config.yaml
n_mels: 80
encoder_widths: [192, 240, 288, 368]
decoder_layers: 8
decoder_fused_qkv: false
decoder_tie_embeddings: true
optimizer: "adamw"
lr: 0.0016
epochs: 67.8
Rows from block 6 of the audio encoder, named by matrix and row number. Each number is 500 + 50 x the weight over its row's rms, rounded and kept within 0 to 999. All counts start at 0. Numbers have three digits each. After the name is the row's rms in percent of the matrix's.
# fc2: squeeze-excite expand (encoder.blocks.6.se.fc2.weight, 288x36), inputs 0-35
fc2.0 057:448472567567553560523529482488426470542560452514434515525514535552503488558378501466553562452445406449549508
fc2.1 078:389493499546480437494484481530503543431537489519530460495524458572514481481335459522470439496583519529443432
fc2.2 089:432480584454555545583481549520546514470511513624588455554557532579536499558457499508540484556571465485503469
fc2.3 133:431473449459456408420482416474424449472441489425485465413441424501468513438461491467460489489434501507441463
fc2.4 098:368501464541463480480575509580416530506562459493512560531467485543543460490390486512511528477425481556585509
fc2.5 139:396545551551539545546562515540521549518565512541567538552479520550568574554422558533556579488490505517558551
fc2.6 111:487521425469427451437453376463394470510448513444467500439428440475464506443489534549475463483437483469435507
fc2.7 084:455422543483524530480465555438563422488464444535493431534526499510460425540429404403469438445504445468503447
fc2.8 116:451489455465451511464466422465425465458496462420470479418419433458442422460413461472433458508449456490454474
fc2.9 137:458492465430427458451469469448464456466429417481502430472424466497499455448491445471462496422439396474455429
fc2.10 080:499557469465437472487423408471477423398424473471469418457489437456485486478443503448442476447461460514424456
fc2.11 049:493432464447476519442601530536477455534424478517495498524508504486484611529493524447471502353479545458404479
fc2.12 099:498496427465469410451472468452452530536421555500477506454466474456402467399524531458474439567507476454392504
fc2.13 102:503475505441472491503421446409485420429476432463483439460506439501514448495481408470472472449437410424496429
fc2.14 115:458467464448480436455439462432397433431468458443452451445411492482505458466464466432438451474434470471499455
fc2.15 112:434461486482469464453439508471476435391422451468475451469451446479545422487417445446481493433445430457487451
fc2.16 076:521554518533585579599539575439579522559490554515523468528500526528605499490541561520542560562477570504542517
fc2.17 055:455530510463504479596395463406505431410498484503467410495462520547519392479470466480534530467565495504531431
fc2.18 097:483540534452586507543524568558572521527532547580590544564588535517535553573510537541563520548569545525485524
fc2.19 095:439448481387411440469443449445492444460426418448470471474482469479500450464451446445453496456444432478486473
fc2.20 105:413480488444449486430474480441477429472403459417490451482433474491496465492409434444445487458490478481403463
fc2.21 107:446475483407472446440476435432449454429479465474459483444472437485474452442429454463423457421469422457495470
fc2.22 061:401522554493481539512527481514492379472530477483529429565481462515494511535428492485517543438396458483555377
fc2.23 136:460471434456468437444445485498467476459439488471450484423436472457386436431491458452468423468455463466417471
fc2.24 110:545447440443476453443486428448460409468467421472506478466441453485535446463575443440488505444451454464501399
fc2.25 072:477522585556469518448522378487496525483542548466589545559528453546520572483456557531511569512442574542575536
fc2.26 117:564523534552537537541556566557536494536570518534568553527527517509609541546548557534573595504497490548571561
fc2.27 101:500451458518469458374482478466458477457446414481464430468443452478489454436517440442499441444456434437430461
fc2.28 072:474547485452504449482437487429478421498484492475428421490434432457498452467510436454478409516455428459483379
fc2.29 096:510464457499462488478453452423465476439514437429499463489437437481523420436504416458447487375453448430518467
fc2.30 078:448548395466512510469493449449436444495495481456468472488417444428489505460432456442496492428387448461565460
fc2.31 091:444379453456540501440512447489457453485423408476482505485424497446538467567447464487553492411451505473505421
fc2.32 128:421487424459436476405476491434432452502463448441497452477438455496524453456413438432472523495485437483479414
fc2.33 109:510458421451412425441430446439457498476456470465461474475440442429514420455496433450483486460449428454516455
fc2.34 114:453432518467488502518450502409522466477475461537507405530498523484483403508454407421551391475511440477469417
fc2.35 138:437463505451475465511432470417503434447442466528463441464507457530431439472450428411474439467484437446452419
fc2.36 084:573438507440483473402468464433559426565423564496456426493479483472463443486551478434435482534494464454469429
fc2.37 062:460489457500464499568469490463409397453536459486531459511467502475481482520521459467465474444340420520583479
fc2.38 125:427466422438423455439523470477434447523403463429467453474456452450508514407428456469444509457462519476486468
fc2.39 113:457504475473487469522458471471461456450453431487468427458416514441441440489416427446466411450460443432427472
fc2.40 076:556416453454451470462464436474447404399488423502484449462539496453449464446544456435473423506447514475483447
fc2.41 085:484507495445542449584445464422544478409474521473455451459468569475468404522533494456538414447498389522490464
fc2.42 067:611498547492462559483527513514539475552532565542534562512540536516526553548593575495583592465523532533590539
fc2.43 115:473477452474506484442405462445470449473456458478429438451460515499434437463522432463459396486485392455486437
fc2.44 083:450462559461468536558395497384558461489411534472514430448526473527513485544474512438451505468525496458462392
fc2.45 077:355528504549495561493518530501507444510548552497447499529559522565396551442414571507507500514490554568444514
fc2.46 075:441414519456479461440496492485519470417449408416402420485545470473453474499469432469505461506486533472478393
fc2.47 089:427488373463432420465515522464463521536422492477460511450458544429427499435513483526473415536518538527414485
fc2.48 100:667520570518550527541511565503554516532516524562504535522551538512536530555639545515547507535543499511516505
fc2.49 064:511474524505520526426534500471526455620493580538519480563462519574568552580461446481519635547452514485532500
fc2.50 088:399520486447491462494436550431527524457442476509402464455566480474430456475430474470502424484572448446420469
fc2.51 068:478516511505531453425469505453519517546506598546513406525507556533391485420508579549567425496504501531409549
fc2.52 119:468473414457447476414460460417466430458427464483425450484448467465459464457490448473469440470465429464434435
fc2.53 064:440475505530470404429483403517508456494506501487420506400495461479426488444507522485478397532454491486393559
fc2.54 083:405484491441430463457464427460500527463419424478492458476488483499461431483370424481467432471514495484432461
fc2.55 127:477462442430468409433454427451498454481416513437510441467466424469466470430474451480429436501489442471435458
fc2.56 073:521491489437449465425436478458451458509410454488457449471443449447439473388467469470469490474454533449395449
fc2.57 057:571486498499480564468547565545521480531472578457588498521517439543598476555512481446456569492522403447580441
fc2.58 081:436505460494462420496559467571494525543525461463518569450460416500547550466379508584454607535473517504474518
fc2.59 136:459479551521554524552528489563525516493562442534567491577516525570611531564425500498529594504536498502620496
fc2.60 135:477462405425486460441439432462427463418432510469457472448425467475445428468516456501458431497486478457428479
fc2.61 109:383520431457441405425474486472494516465433473468503505466453432475456450414375472502477478530496515492450491
fc2.62 086:484478489499473443497409491378515519499433477485535443466472444477454425513457403407491511476453397469502441
fc2.63 106:476505472405468481448451518464494462454425463485513446474500493457541405516481403440441498438529378453495427
fc2.64 109:456522561442530506565490462481549484462496385512543441467585500614522429460451438462504501463563447478454440
fc2.65 160:595470438422464451457438485431456469486431513454436441414434474434497468506568464469472457516478477468427442
fc2.66 086:521516425435433440375480453464497450438459502442497456463435417476467532400474536483489528469430461491447500
fc2.67 124:434528423464461500415478491490432463481447413459448483463409471469456480475502464425516530505429474430404432
fc2.68 070:532461563476482521554532416544569520492550552531567530495514554602498593479533573568467484543590581519515517
fc2.69 065:352496472509523436462435554457511486537482610408486530475486472458458476478448581504427464562525540490490483
fc2.70 130:474476450479459493443436439447413435468480480427472414446417509476478450445450427444468455461455452485443443
fc2.71 116:435469428481459419460470459441454460448416442461443452461433436460463471467449502450445410476486484476432454
fc2.72 093:451445502405477458441473458462536383436470490454458467458482447474525460464383471463460467487500465481455405
fc2.73 122:629474421500528500491443513450460435493493486481450442489449508482546443490654464433524523503447442474511467
fc2.74 111:444457457450497401461460461465469439470434489483458473409460449486419450393462489487460450461506473501396499
fc2.75 124:416453540500529488537456473452512461454530416518566431535486462559522438497409402420502528434481419462534468
fc2.76 075:562461472438429407490486479493485434534410532482456408459537465500410468419555533474465463518538505485414443
fc2.77 056:408456525439561485499407516397463533422530455513423502537468519471449469595557447441508424539480477482504496
fc2.78 092:620473485442495522483446472421495482487408515505493396523470487435479468509570436444506453482450451433506404
fc2.79 139:529489425477442486452439465450418463457438468404471440443401429434515474467525474440444493472444456491492448
fc2.80 094:371488450460478477482525446479443438476427476481509459417499489458453535444350515483465544465539481476455472
fc2.81 119:431453528422480479466417457428478409448477479498485454450471465498462435441444415462468451438446438470451449
fc2.82 090:389492573535553543494494573537560521468520434566497445533518516547482467539332438486513488502519482455500522
fc2.83 085:430470508461506509516509517538511473461510369515471489514487504503405490450392437458490443423488441424422425
fc2.84 141:497480435451453474446464464451410460440444487451469459443420429463433446438470454483460452459463443468408488
fc2.85 082:410461474601462609482504472536435516441530459453459523558458540473454550552470467492522513472388554483566480
fc2.86 132:440565561541510510522596550571546537519505553538529548533557510548548590530405528550544529543531558555522572
fc2.87 083:542457467505449443470466462406433480478427460477458402473472488469502424463552420464441467494477429408466448
fc2.88 080:478431436468518494429439528417398449422469475457465452448417494483499446460516481508438423470427489509445450
fc2.89 092:532505465451455498524443466428457395457455466463438433462425521446513447508605478424447478556462483488509420
fc2.90 087:436419534479573519513498498508525503496508360522455466558478606531474450520408429476508463493522453443453433
fc2.91 115:465484459437444485469426428420450464487425517444497450487463458456431484419491476483458422462453492506383446
fc2.92 117:358503528485509486500579580542570541547479549527527548558561521498446540538408550526529526527536565572502526
fc2.93 122:475465436459462469463491424488414444465469475411441498393435462465508470439467501459416482442436466494431463
fc2.94 139:479458423471488408454449404470443488444449469451430459454442443470443473452532464471460419475480462474424448
fc2.95 115:471447473437468389429505439470545423468421451514493431439514415510510496444438475455467452457496457449464436
fc2.96 136:475506457456479479453434464441476465435419435481478441437441488425443439433489430453477430488444440454444449
fc2.97 075:373448546529551519521460488476588513439554547537499528518570457564558447528400530563551513488530493518580487
fc2.98 062:514554422519464494439477468541437551538581510431556575483419419471542515433451465553502583506454420473528507
fc2.99 096:418457482488479475462435511443470451468471397482475428507431497493529402484392438455536466480432445444486455
fc2.100 126:502481577574513511567493561492565539488525485597526482617595511499579483558472500500558527493550467477601513
fc2.101 056:387550527529476483522546522568520487468467459556454512573554560506432446571452552549469509504613564545471546
fc2.102 059:519445513565449524505379549460421517443424478498460464488449470489478416473592433518529438493480396479503503
fc2.103 105:506528447489458475465456465422458459459448479477478423437369482438520474422463448461496482495418433432454457
fc2.104 116:427503374477444421461481465513467479508424489446457481461455424480445528402450453471424500496440476474438504
fc2.105 070:354555522430483507437503451490488455490495552479537465495491485527510512413377489458404556530509488495464430
fc2.106 093:446495484390472509564417408445543447473425453513531443505546440537461459494461485462450432488534507474426424
fc2.107 115:546494454455534462478392468437514475462454451490471453474487515479429418462585428488493402467471437421444459
fc2.108 097:551522513569547543559568620561448593611499551484514515500464539490505542520539535532527516549538569555540541
fc2.109 166:575467448432467463448421477428467454461440469461448433468433491472501431467584462450487446469455466469456413
fc2.110 037:455535552445461457535504464453548485573491571443601421565490529506592489526444496473540538483529434457494393
fc2.111 064:476540490411427507499512508532472441445456587423476513459457423483405503464412596494444515511466532536469431
fc2.112 134:521510421444440467416453454487432460497449497442441454457444435448441430426523492459452465461420483473443451
fc2.113 109:439451456468466487451425554427404496458481503458475426441478463478458403467429441465466429459451443497463461
fc2.114 059:382530525458516517489521510486543461543438492536506441487502485571554476559326518505550443552547500452480531
fc2.115 083:540475435459460473464475496456451507536418445460419390494447456418492499507530463410490479494489455468392432
fc2.116 094:453605479525495501458543509584574549505501530520546633537550482500489536468472545528575533526505564584434551
fc2.117 128:482484418457449437432534492510469420520435514466448500440440429487421531431449535478398455502427476491436468
fc2.118 094:413419438481470516448447482456468456450468447471439407486461511460494439544388441494475418449524494449500459
fc2.119 103:386531523513499508493595509576564493506555485501541559507519505578524560514349546530512587479537519497523529
fc2.120 086:468484513458537517531368450462517429401499428498452459447513464493488441464483492423459447463485430453492402
fc2.121 092:369508499519536483503552519578545562496528516517545568538553459535489567500402569578504503527585513557495565
fc2.122 064:327503538525470562496465487450520512487511509545509483552545502494568475527343500499567531486518467543520462
fc2.123 174:458499452448465459440426469447449451435424482468445435424412463469458420448464457473465446470458448482453465
fc2.124 062:525509479456491429538486447428499477474371505476478432464475456475460550456615474468481431490566484458406448
fc2.125 164:492430430428464443405462477439443456475420482458469455456406462453483466482495480435450482469471438478437433
fc2.126 053:571507547414500525516421515396556499531427494541528448450524492530472432496568513538489419526520520525367519
fc2.127 061:544597593478504566485524495437520405483498610498511475525514552546457467575599465427463445485513475498498545
fc2.128 075:451525519538459516535455529438430440455512435528458483494463516470480457480481452412491487374450377414509521
fc2.129 159:469458455470460449463458438428437461456425445485479437438477439445466443452467449464461452438479446452419432
fc2.130 074:556515377482577508497586496559443468583501422519491489478471513538561579518546510481543609506467496549545465
fc2.131 092:391468471506471480477425477417480475431439461507474441465451474477460434464425423440513447468479431456438437
fc2.132 086:403454542524500553497419513461493458401538424531435478516514494510445443520396436447502472428502422449516478
fc2.133 090:522509456407540427523458379480500454420445518486450472438461445527461455421472494483426448515489517480426435
fc2.134 071:407488465552423489495466532493453494536476508400518465457413467385494530452403514486473539533433469464574467
fc2.135 097:457512428415510413472457500472503443517400515508471424467532465521472476497473460420494444551529457456375437
fc2.136 133:476538451463425446395474488470467440469397508451428451435472437477435473421476488471449453488469485498412479
fc2.137 104:383484436503459509410460501489422485429499459394459498451419476444511471473418451468453479465434468497499474
fc2.138 072:395466451452477487434428469452485479549404499483534488483520443450451485451356491496468421455522525454505475
fc2.139 076:468428471501470416428510585476446441474475403506510557528469490507494505460357466422477503465477436471485449
fc2.140 112:451469467482460499427413502442507457459447483452452412501475478459446424474458450436442430474480471433434407
fc2.141 123:517463433453478447470490425460435424512449479464426429475427439476471509405504509435431477505503475484411421
fc2.142 101:427476493440486494466455516438479425427491406451462484452498484490472420463452413416483442455494468441448415
fc2.143 060:530488450442390577432455508450506419453519475475529454412465431461543459488474425425455481454473459440504464
fc2.144 096:394500491484460449444460459427489484497409458497462455496482470465432437428486461477457395472527471443398462
fc2.145 070:411487540546518544530561539595503554492582522543485509537551529504501519580431568566557486512507573529536610
fc2.146 116:360522515510471505483549527538504543548495560490481524500511492503463559499371524558515436551551566549391538
fc2.147 132:535470414441437456452461468441457471486451495439444439438442455471443464422543464441414476462471466450462438
fc2.148 074:443516533436423515434493460449493459497402443430538441623475437470549456507480442459471481430501537496524439
fc2.149 081:442539500438523537483454497418481474517448519546421426482508501504467521572469480458535393427544469473389412
fc2.150 050:350480534446542501452453469453540369424464481515485498504548516482470494463412508489555492472516461476432446
fc2.151 120:380514445465438440439497426483469479497467453440561455470473441500470507464375422454450499463514451470479461
fc2.152 092:426441516433512513525447456413538467464434516479433409493474531455469453498460451404469421488494447407482452
fc2.153 065:376573480561606524528478570489564559437552534532503520543523534501492532503432503487606508497512405488518494
fc2.154 130:480430481435473466486476479464433434428470411414466438477443502452516454497473425438435470455439438463478428
fc2.155 097:419516433499499511454384516399441454522457532497429468489401468443449459493434475466499461514472456423475458
fc2.156 100:405509447460401447439523436498417490483461513456473509475434443458509508417369516486462542474432513502483512
fc2.157 057:396457484514541536568477444380457461582561509526500411516506478503554480422410493509525503506439515495560453
fc2.158 061:455536479462481424527453460392525461464472443436521466504394469476417458448496395457478488459471445469542444
fc2.159 075:607531456440516453484460480452492473532404508423515451377465446443490503458552523510428474529466522479404492
fc2.160 102:406432487450462469449464457488477430468469420430465450449418474495521441510408426452472511478475451486462418
fc2.161 095:402499525540603436476472555483618527478495491615506482557543544537468471516403489525555469543516479527457497
fc2.162 091:398490475506462524516467477463430479449533380466518465542430482493540462508432396437451500486426437472545444
fc2.163 120:459486477469488478453414498447491432450468506452426431455478514486396411462532457434482429481464448449415444
fc2.164 105:421512447473447477487427504451484478492443471449431429437446479424422458457403420504443455503478448465469449
fc2.165 098:453522545535484532498565507548522557561592551521557592555547480562523610507422554529513505516516587526553542
fc2.166 072:583473469423429436506451511467516488532394503487456413444491464497518470505572490453427572480536493440451405
fc2.167 072:681498544505463509528474513442587478473487488508530489551538513517549445516612439518484498483529449452530431
fc2.168 059:680498512553513487495453537500572507502459491485529487532458554480549449518661501467548494513485525499477491
fc2.169 059:543489490422508512545466517423477394446442542581587398524491509540571433465520522421516510506507447487488435
fc2.170 128:457484465450446451438435472417455472461419502474474421420465438453481458431448462458455462485453485465432422
fc2.171 125:477470419450448398449453477483465469524438468424506482468393438465472470429449459473429485499468491457422440
fc2.172 154:513503468464490478512406445389484443492477495472464399437464479500500402456494436441475419474500453476452409
fc2.173 088:527553525551572633607475541510491525504558519567471520563520578526457477555526470530545465520494415513429537
fc2.174 068:464468484528503497342441500410507425500390507501442425542479552474504442498455470487559449504441474490487474
fc2.175 100:424475528517463500440451416450472455442507461462407489429472482449496453510426455454418455422444421450484497
fc2.176 121:467486458423517517466457480427502433445431438490479412479466479469478405457485423450514429440449402465466469
fc2.177 128:464499501488506519540414511466498455409480461531470459486524490513438384510475360441480440456470411448470460
fc2.178 053:514546559410504586458528531478388519433486573448570489477473561489492506484555480478466536387448536543548467
fc2.179 108:415487398451475499459479465476466419422473454465485456466427496455466445424437460447464451475437440467438463
fc2.180 084:564465457447491478478425501419481444413475481448478446468467495468431471456557427436484448463442385453456494
fc2.181 160:456479443453432460469437448442423445468444474444458432448435435460471475451486476452426461459445439478432467
fc2.182 088:534480462477482487524475431481495508528471486452432459405481518483373472481511524529421372508458495488378475
fc2.183 073:457544526507419464511520383471484520555491545435525523457467445493386518442450530549481446490476515503365526
fc2.184 081:356486525576490464465548562546491539505557482505509542531440517532479518468372457504515540500437551495543592
fc2.185 104:469489494463463468457467436414464469500412513487447425492483475435447453435480447450477430502485445447381423
fc2.186 107:578557590531550580515496601534561515458537448544536471548539562558555458585552443507530501523555505494559487
fc2.187 089:520454456474437431474398501470397486504476486496434430457419447457488477437462475472470456484440444455440413
fc2.188 087:508464468442463428433477468476487417450472422464476490495464459509486467462535400427460472411455398480452430
fc2.189 077:446477508462539489504476500449541434472469515540439449487532508434450417564390444472460372530511449426474463
fc2.190 112:465470533512512529542399455428521439425517455536458441495519533514459395488479407472512425458529439436460426
fc2.191 086:422467461534442395460507495493448475502459561463515517435454423466452481454389537516438459539484589560462466
fc2.192 125:473440427500461468464483446486435472434512469424436452425421459463486441449459462441431492474428451444457431
fc2.193 114:547454446457485447434426480402443508472451456419485444442451473436478483453551467453498475450466423463420452
fc2.194 068:321458465510503514498541534508496458471563469493487517506504484471546493467343512473563464475499503521585487
fc2.195 070:525515474468528467567427487346474524480477529472469421521487489541540456478511470423465400481537411481549437
fc2.196 085:406447483400476450526449454452465439446453486475464460432476447492495505453443452441411475441435428484463468
fc2.197 095:520475471456484460486394494392536465437435482488490434491473472450489420458532397456468468495498421446480410
fc2.198 159:428453492471498498483452479450481451434477463508424438475492465501434409486456385436467404458485443469431451
fc2.199 076:498554546530479500554549552491559539574433500536526485639561515489497556526573504547587458566556538507439460
fc2.200 087:437469528485472586505516526475498486406522429533493456583510567538573477588458375463508510465499459492577453
fc2.201 056:501491568458493486472427382449548469553376521517544465467528520513524516488395491417514531422527471502468438
fc2.202 071:583466493472467426502490397501520442390456445512484415461451468480480479441559398469447464515492444495493442
fc2.203 134:448461434456454430416470431443461438463471496482508465465477438480480457432396462445433476465486439455458425
fc2.204 184:545454476452484456458429468438460434453462435453461430434428487468491456482579423454470464459468414448451456
fc2.205 077:496511418519441499466443547513440481420461452417467478455372458470571429492534415457502542471458454506543493
fc2.206 065:606556456464475495480510466481458488510379551442506471481487435490441520429613547507481434525420529538475450
fc2.207 053:491487592512556475552512594566497478488589399542535522587480545557464551545408447473490535499498465475502568
fc2.208 101:497462484441446463451453453426482419478440518486481410463486467549446445448518441442456397513505459452425427
fc2.209 071:363485550504534578545485501513531450493498472549453475502572543574413483554400506450469426472571505482496470
fc2.210 112:446574594518531579610473549487579529497577513564523509582564549546551499519468474508535481527560460504567502
fc2.211 128:468452496418486450450452465453489416444417463470479402463497499515449438457464471429480438437488457442424442
fc2.212 054:544455401533444423413575412528439423497535468494526505432417467546509523466484458454489585495478526468460510
fc2.213 075:473501478468483505487429413410486471469398444521481502514469515438443449464431405470518470435438437477405505
fc2.214 073:423444568519539478424481541552534507434527471568472419566559486477533398475431411488498496473551505433501446
fc2.215 064:355575531577567488513537536558496508502520496539511570512508460510472577457419539560525499597476505510517575
fc2.216 132:473475442478476486477415494440455475460445461496480448462445510435408415477470413465482407519445472485388500
fc2.217 129:467470473444459433455406450401510460467446450465473429455485478478474441434426445464461450462509424454448457
fc2.218 070:474454463477504419434516447524554512551424481516486538447518512464426506400502530523454446546549486443353531
fc2.219 081:341498519484477447428472491512535519410495438446529540461501488490466473474349503540486559469474515507467483
fc2.220 117:461442461472468458490424404441497444450427442471464464434472467413463467475442448465463434433500476468421460
fc2.221 072:384527557580502462464503533486498520403533586492446464468470528534436509510449465519485407495446495541389534
fc2.222 088:458421461460424459443457453456462495454430427505471424503466445476419471520470454445462434475500473445433410
fc2.223 078:497515440403472502458453527437384464520540560420493515492391492430467508540471429490489482453413514480478559
fc2.224 066:511480500490526496561418518428539496415566466495414469493491512551516471555608442498435384515549433491546468
fc2.225 075:531510463484484498520490446512454499428460494473435457398455452481410421454564497537435363536448498522446514
fc2.226 106:455513429485457433433471456490464505527408505483454455417493438463415503436487508528493425557521506526361495
fc2.227 099:465442401500433469443511462484435486474459438391457483445397455426481492479421451457474468456446484481487480
fc2.228 083:519528502612536584518481562554513533529577505544518566548531574502516518557573528485634524509487501561567508
fc2.229 065:376499421515471465458510441493461490444501377467534501479420455538524501509410493471527583461425467499453524
fc2.230 097:593499517543602521576475554496561542503534534566525511556531558531525517555657491535529502533544553510530517
fc2.231 139:506455488414478477482420442423514438436463467493424425465512475465512430509518419455476446431500431440477416
fc2.232 065:464529538539516521561526471582510519434600525501566611500558437548610459466519449544472558490492530563513535
fc2.233 117:495476457487474430431439540428519417491475481476451436458477454499480415433481437419486422469477425422504437
fc2.234 071:457478494500478534567422459440459477452533466445422412456454502451568436549461481463499407433449507479592465
fc2.235 059:688485550443503582550531543517559481470534505505492498537561513533550500562585504490477478483447550508540544
fc2.236 099:451493525489488569568396486436467443500513464505477431543517522499464431510536438414514403498547407432464443
fc2.237 115:422517488442503491485404494398470477492441461487477425480438494467483442453489454461484415474492425448404419
fc2.238 087:399513465458465385437556470515546528528396515483498494474521456470484491447341501541499513495492511466445481
fc2.239 084:372469470481517490382592472523490418512472506476465505473496468504406518466410521470457473505459524490421570
fc2.240 105:527467487453502487464449488433438424492446457468459421434499451495486442476482449435409448458454437444429405
fc2.241 171:454477403471459455436466439449462474473419455467443432433440441453456465451483447451498448477440458462433455
fc2.242 126:433493488461459491478445454430493472400452460462487438442471502482468405476417417499449419479472443480463416
fc2.243 120:412493438467472463414454450463448483462410435459466436476428468490465450448455461469478437491482463475386476
fc2.244 131:475425492415493502437446466426492409469440432496448432454447510474456451500489449436479411442457471462462437
fc2.245 086:559475510433471486492383430420504467451435460479534399477502448496474420504532430466483428503534476477445425
fc2.246 126:517471441451490444444468465468492445474418429462446458474489496448450447451539423431473444480444416425469413
fc2.247 080:475430529546475433566511500458534479409526403498506474569511507535518511471468475386534508479534453393527399
fc2.248 087:407455475483480494529426446441412430448475483465476421484429486510516477454393483427499512473463420468524428
fc2.249 130:455545528520547462523547534567563557568490558558511560546546531552472564540436549580561499533579547556465574
fc2.250 151:523458507465511499500430482441501427440497390471488438472489484464483391489485391427488446448470438441470432
fc2.251 071:496485567508576523544490615467576495551542488562560508571454596485473498575520472444563558460459526443469455
fc2.252 072:537450467478479466360582451626539482399510478521449577472577486501481527497500494551436482480478515507521496
fc2.253 097:440466475517471470449401457465477447426478422498460483503462484497481424466460435416477476407444405458474442
fc2.254 094:475434515518542543531458515424530424477555438491433438498532541495591439503476424440541470527500417455552401
fc2.255 083:393491473564485470517535472516486517458574500533510556501484483519389487437334490526479467538530577502520545
fc2.256 068:522536474512524499553418543462448421364485409494476455485456523490471488473515399453529531418510473470548423
fc2.257 068:371433464458445471421453451470535453457450496481511469474474435469515478518366483493468530497478471442430439
fc2.258 061:609489488480470493464466521481534489513484509454574461565479494535541453545653460430538549431458468447532425
fc2.259 069:455531476509498513368542524555477471503440597469517510444502467406492547481403568552497495477497567503421562
fc2.260 066:461486456469507534497469452498458497419482454497424452528410503423576448436459416427490449417510530443447436
fc2.261 107:410523581506524537546541484516598534484548544544554551569578531574547492556394477554548511485557526520537511
fc2.262 094:345464452525485506490581479553447531506535440491496577518447513518538548479347458482478516489459499497518521
fc2.263 115:408405456502507491479514490483496446468507426512511461545477491489472484471331449410519513471522480442501408
fc2.264 095:513462465453460465451423462445485436434461496476480502444454458496478451455494380435420492420470427432535451
fc2.265 115:487464422405448421385506475482457434502387492446485524474454483458448488447492501512430547434487501469446466
fc2.266 074:369523523576495508486588529570525518510488537517547538597572510547475532552406497560513510546554539559533523
fc2.267 110:496459458483520504436452445436479422462435502488506413495473550495487426446533451411473494483502426427422396
fc2.268 061:506461490452497489511449481429511388522500503519469442491531472443403449439575452473454411473472385469469438
fc2.269 073:306512526503562544494470543545507480540532479564497550556506533530505516513369511483562488525490460533512521
fc2.270 100:405467517488483500538447422415506433431474497468478508503504485494407447518425410471443411481502410480485445
fc2.271 101:528492463448437488512443400464457457414432489422454436457430458479448438460502438519442417512446470489471462
fc2.272 118:554446489504512527492474496433516412477493440516496422540522530500543442528565388394502507455514427415516415
fc2.273 140:453477456434466445444444437402494490474405439451502458478450451487493453418430426459482469461480479455432454
fc2.274 076:397456514478430513495487418441472419452507429505464462472517444476525483492338493448460501474513442502529451
fc2.275 119:606537559520532573536558539513599517528493543559542490540599538551543510559559532534547505555579545540519519
fc2.276 109:459473464428428434442446476448440481462448491469479462455419431464416443496461463442474482452434455448423465
fc2.277 130:509437503454488463474401441419477452442434429505446420466496469475453426462510449454469408497497455455442442
fc2.278 097:504476461445492509476467467426497422450462475479418430451498509472478448414506459469449444429445450445425389
fc2.279 125:370556532528508551531546514558532523561534531533556543526520474560511564504397547554473523561522547584501575
fc2.280 113:487432448485483482476433457446491443449467389476478444491475485474441402509512421430491428453459456444451425
fc2.281 096:572467490459451492549412501434494461414498440496465437497479481441533409465515410470504503448473451413551417
fc2.282 054:332512536520478493529499390518524579514557489483561558517466480497466515535387526572493487479487494508552543
fc2.283 134:484453515443485482514432508402482433484420455500495398479513482489561447465459465405488508426480417438525417
fc2.284 122:673513548516506525519506511499521509541538558507534525531519507518553507549673544506505552507522519527566496
fc2.285 092:586519577550552559558512577504561524526541533557515526538556587519510499587566474559547447540536521492588535
fc2.286 084:556473479467480453457420500399445498447439527484443432471504452446442425446537490493427420475492425483420471
fc2.287 068:602493438421506475411492523492434500541459584479468475517470448486446541450596555523477487522393491485420493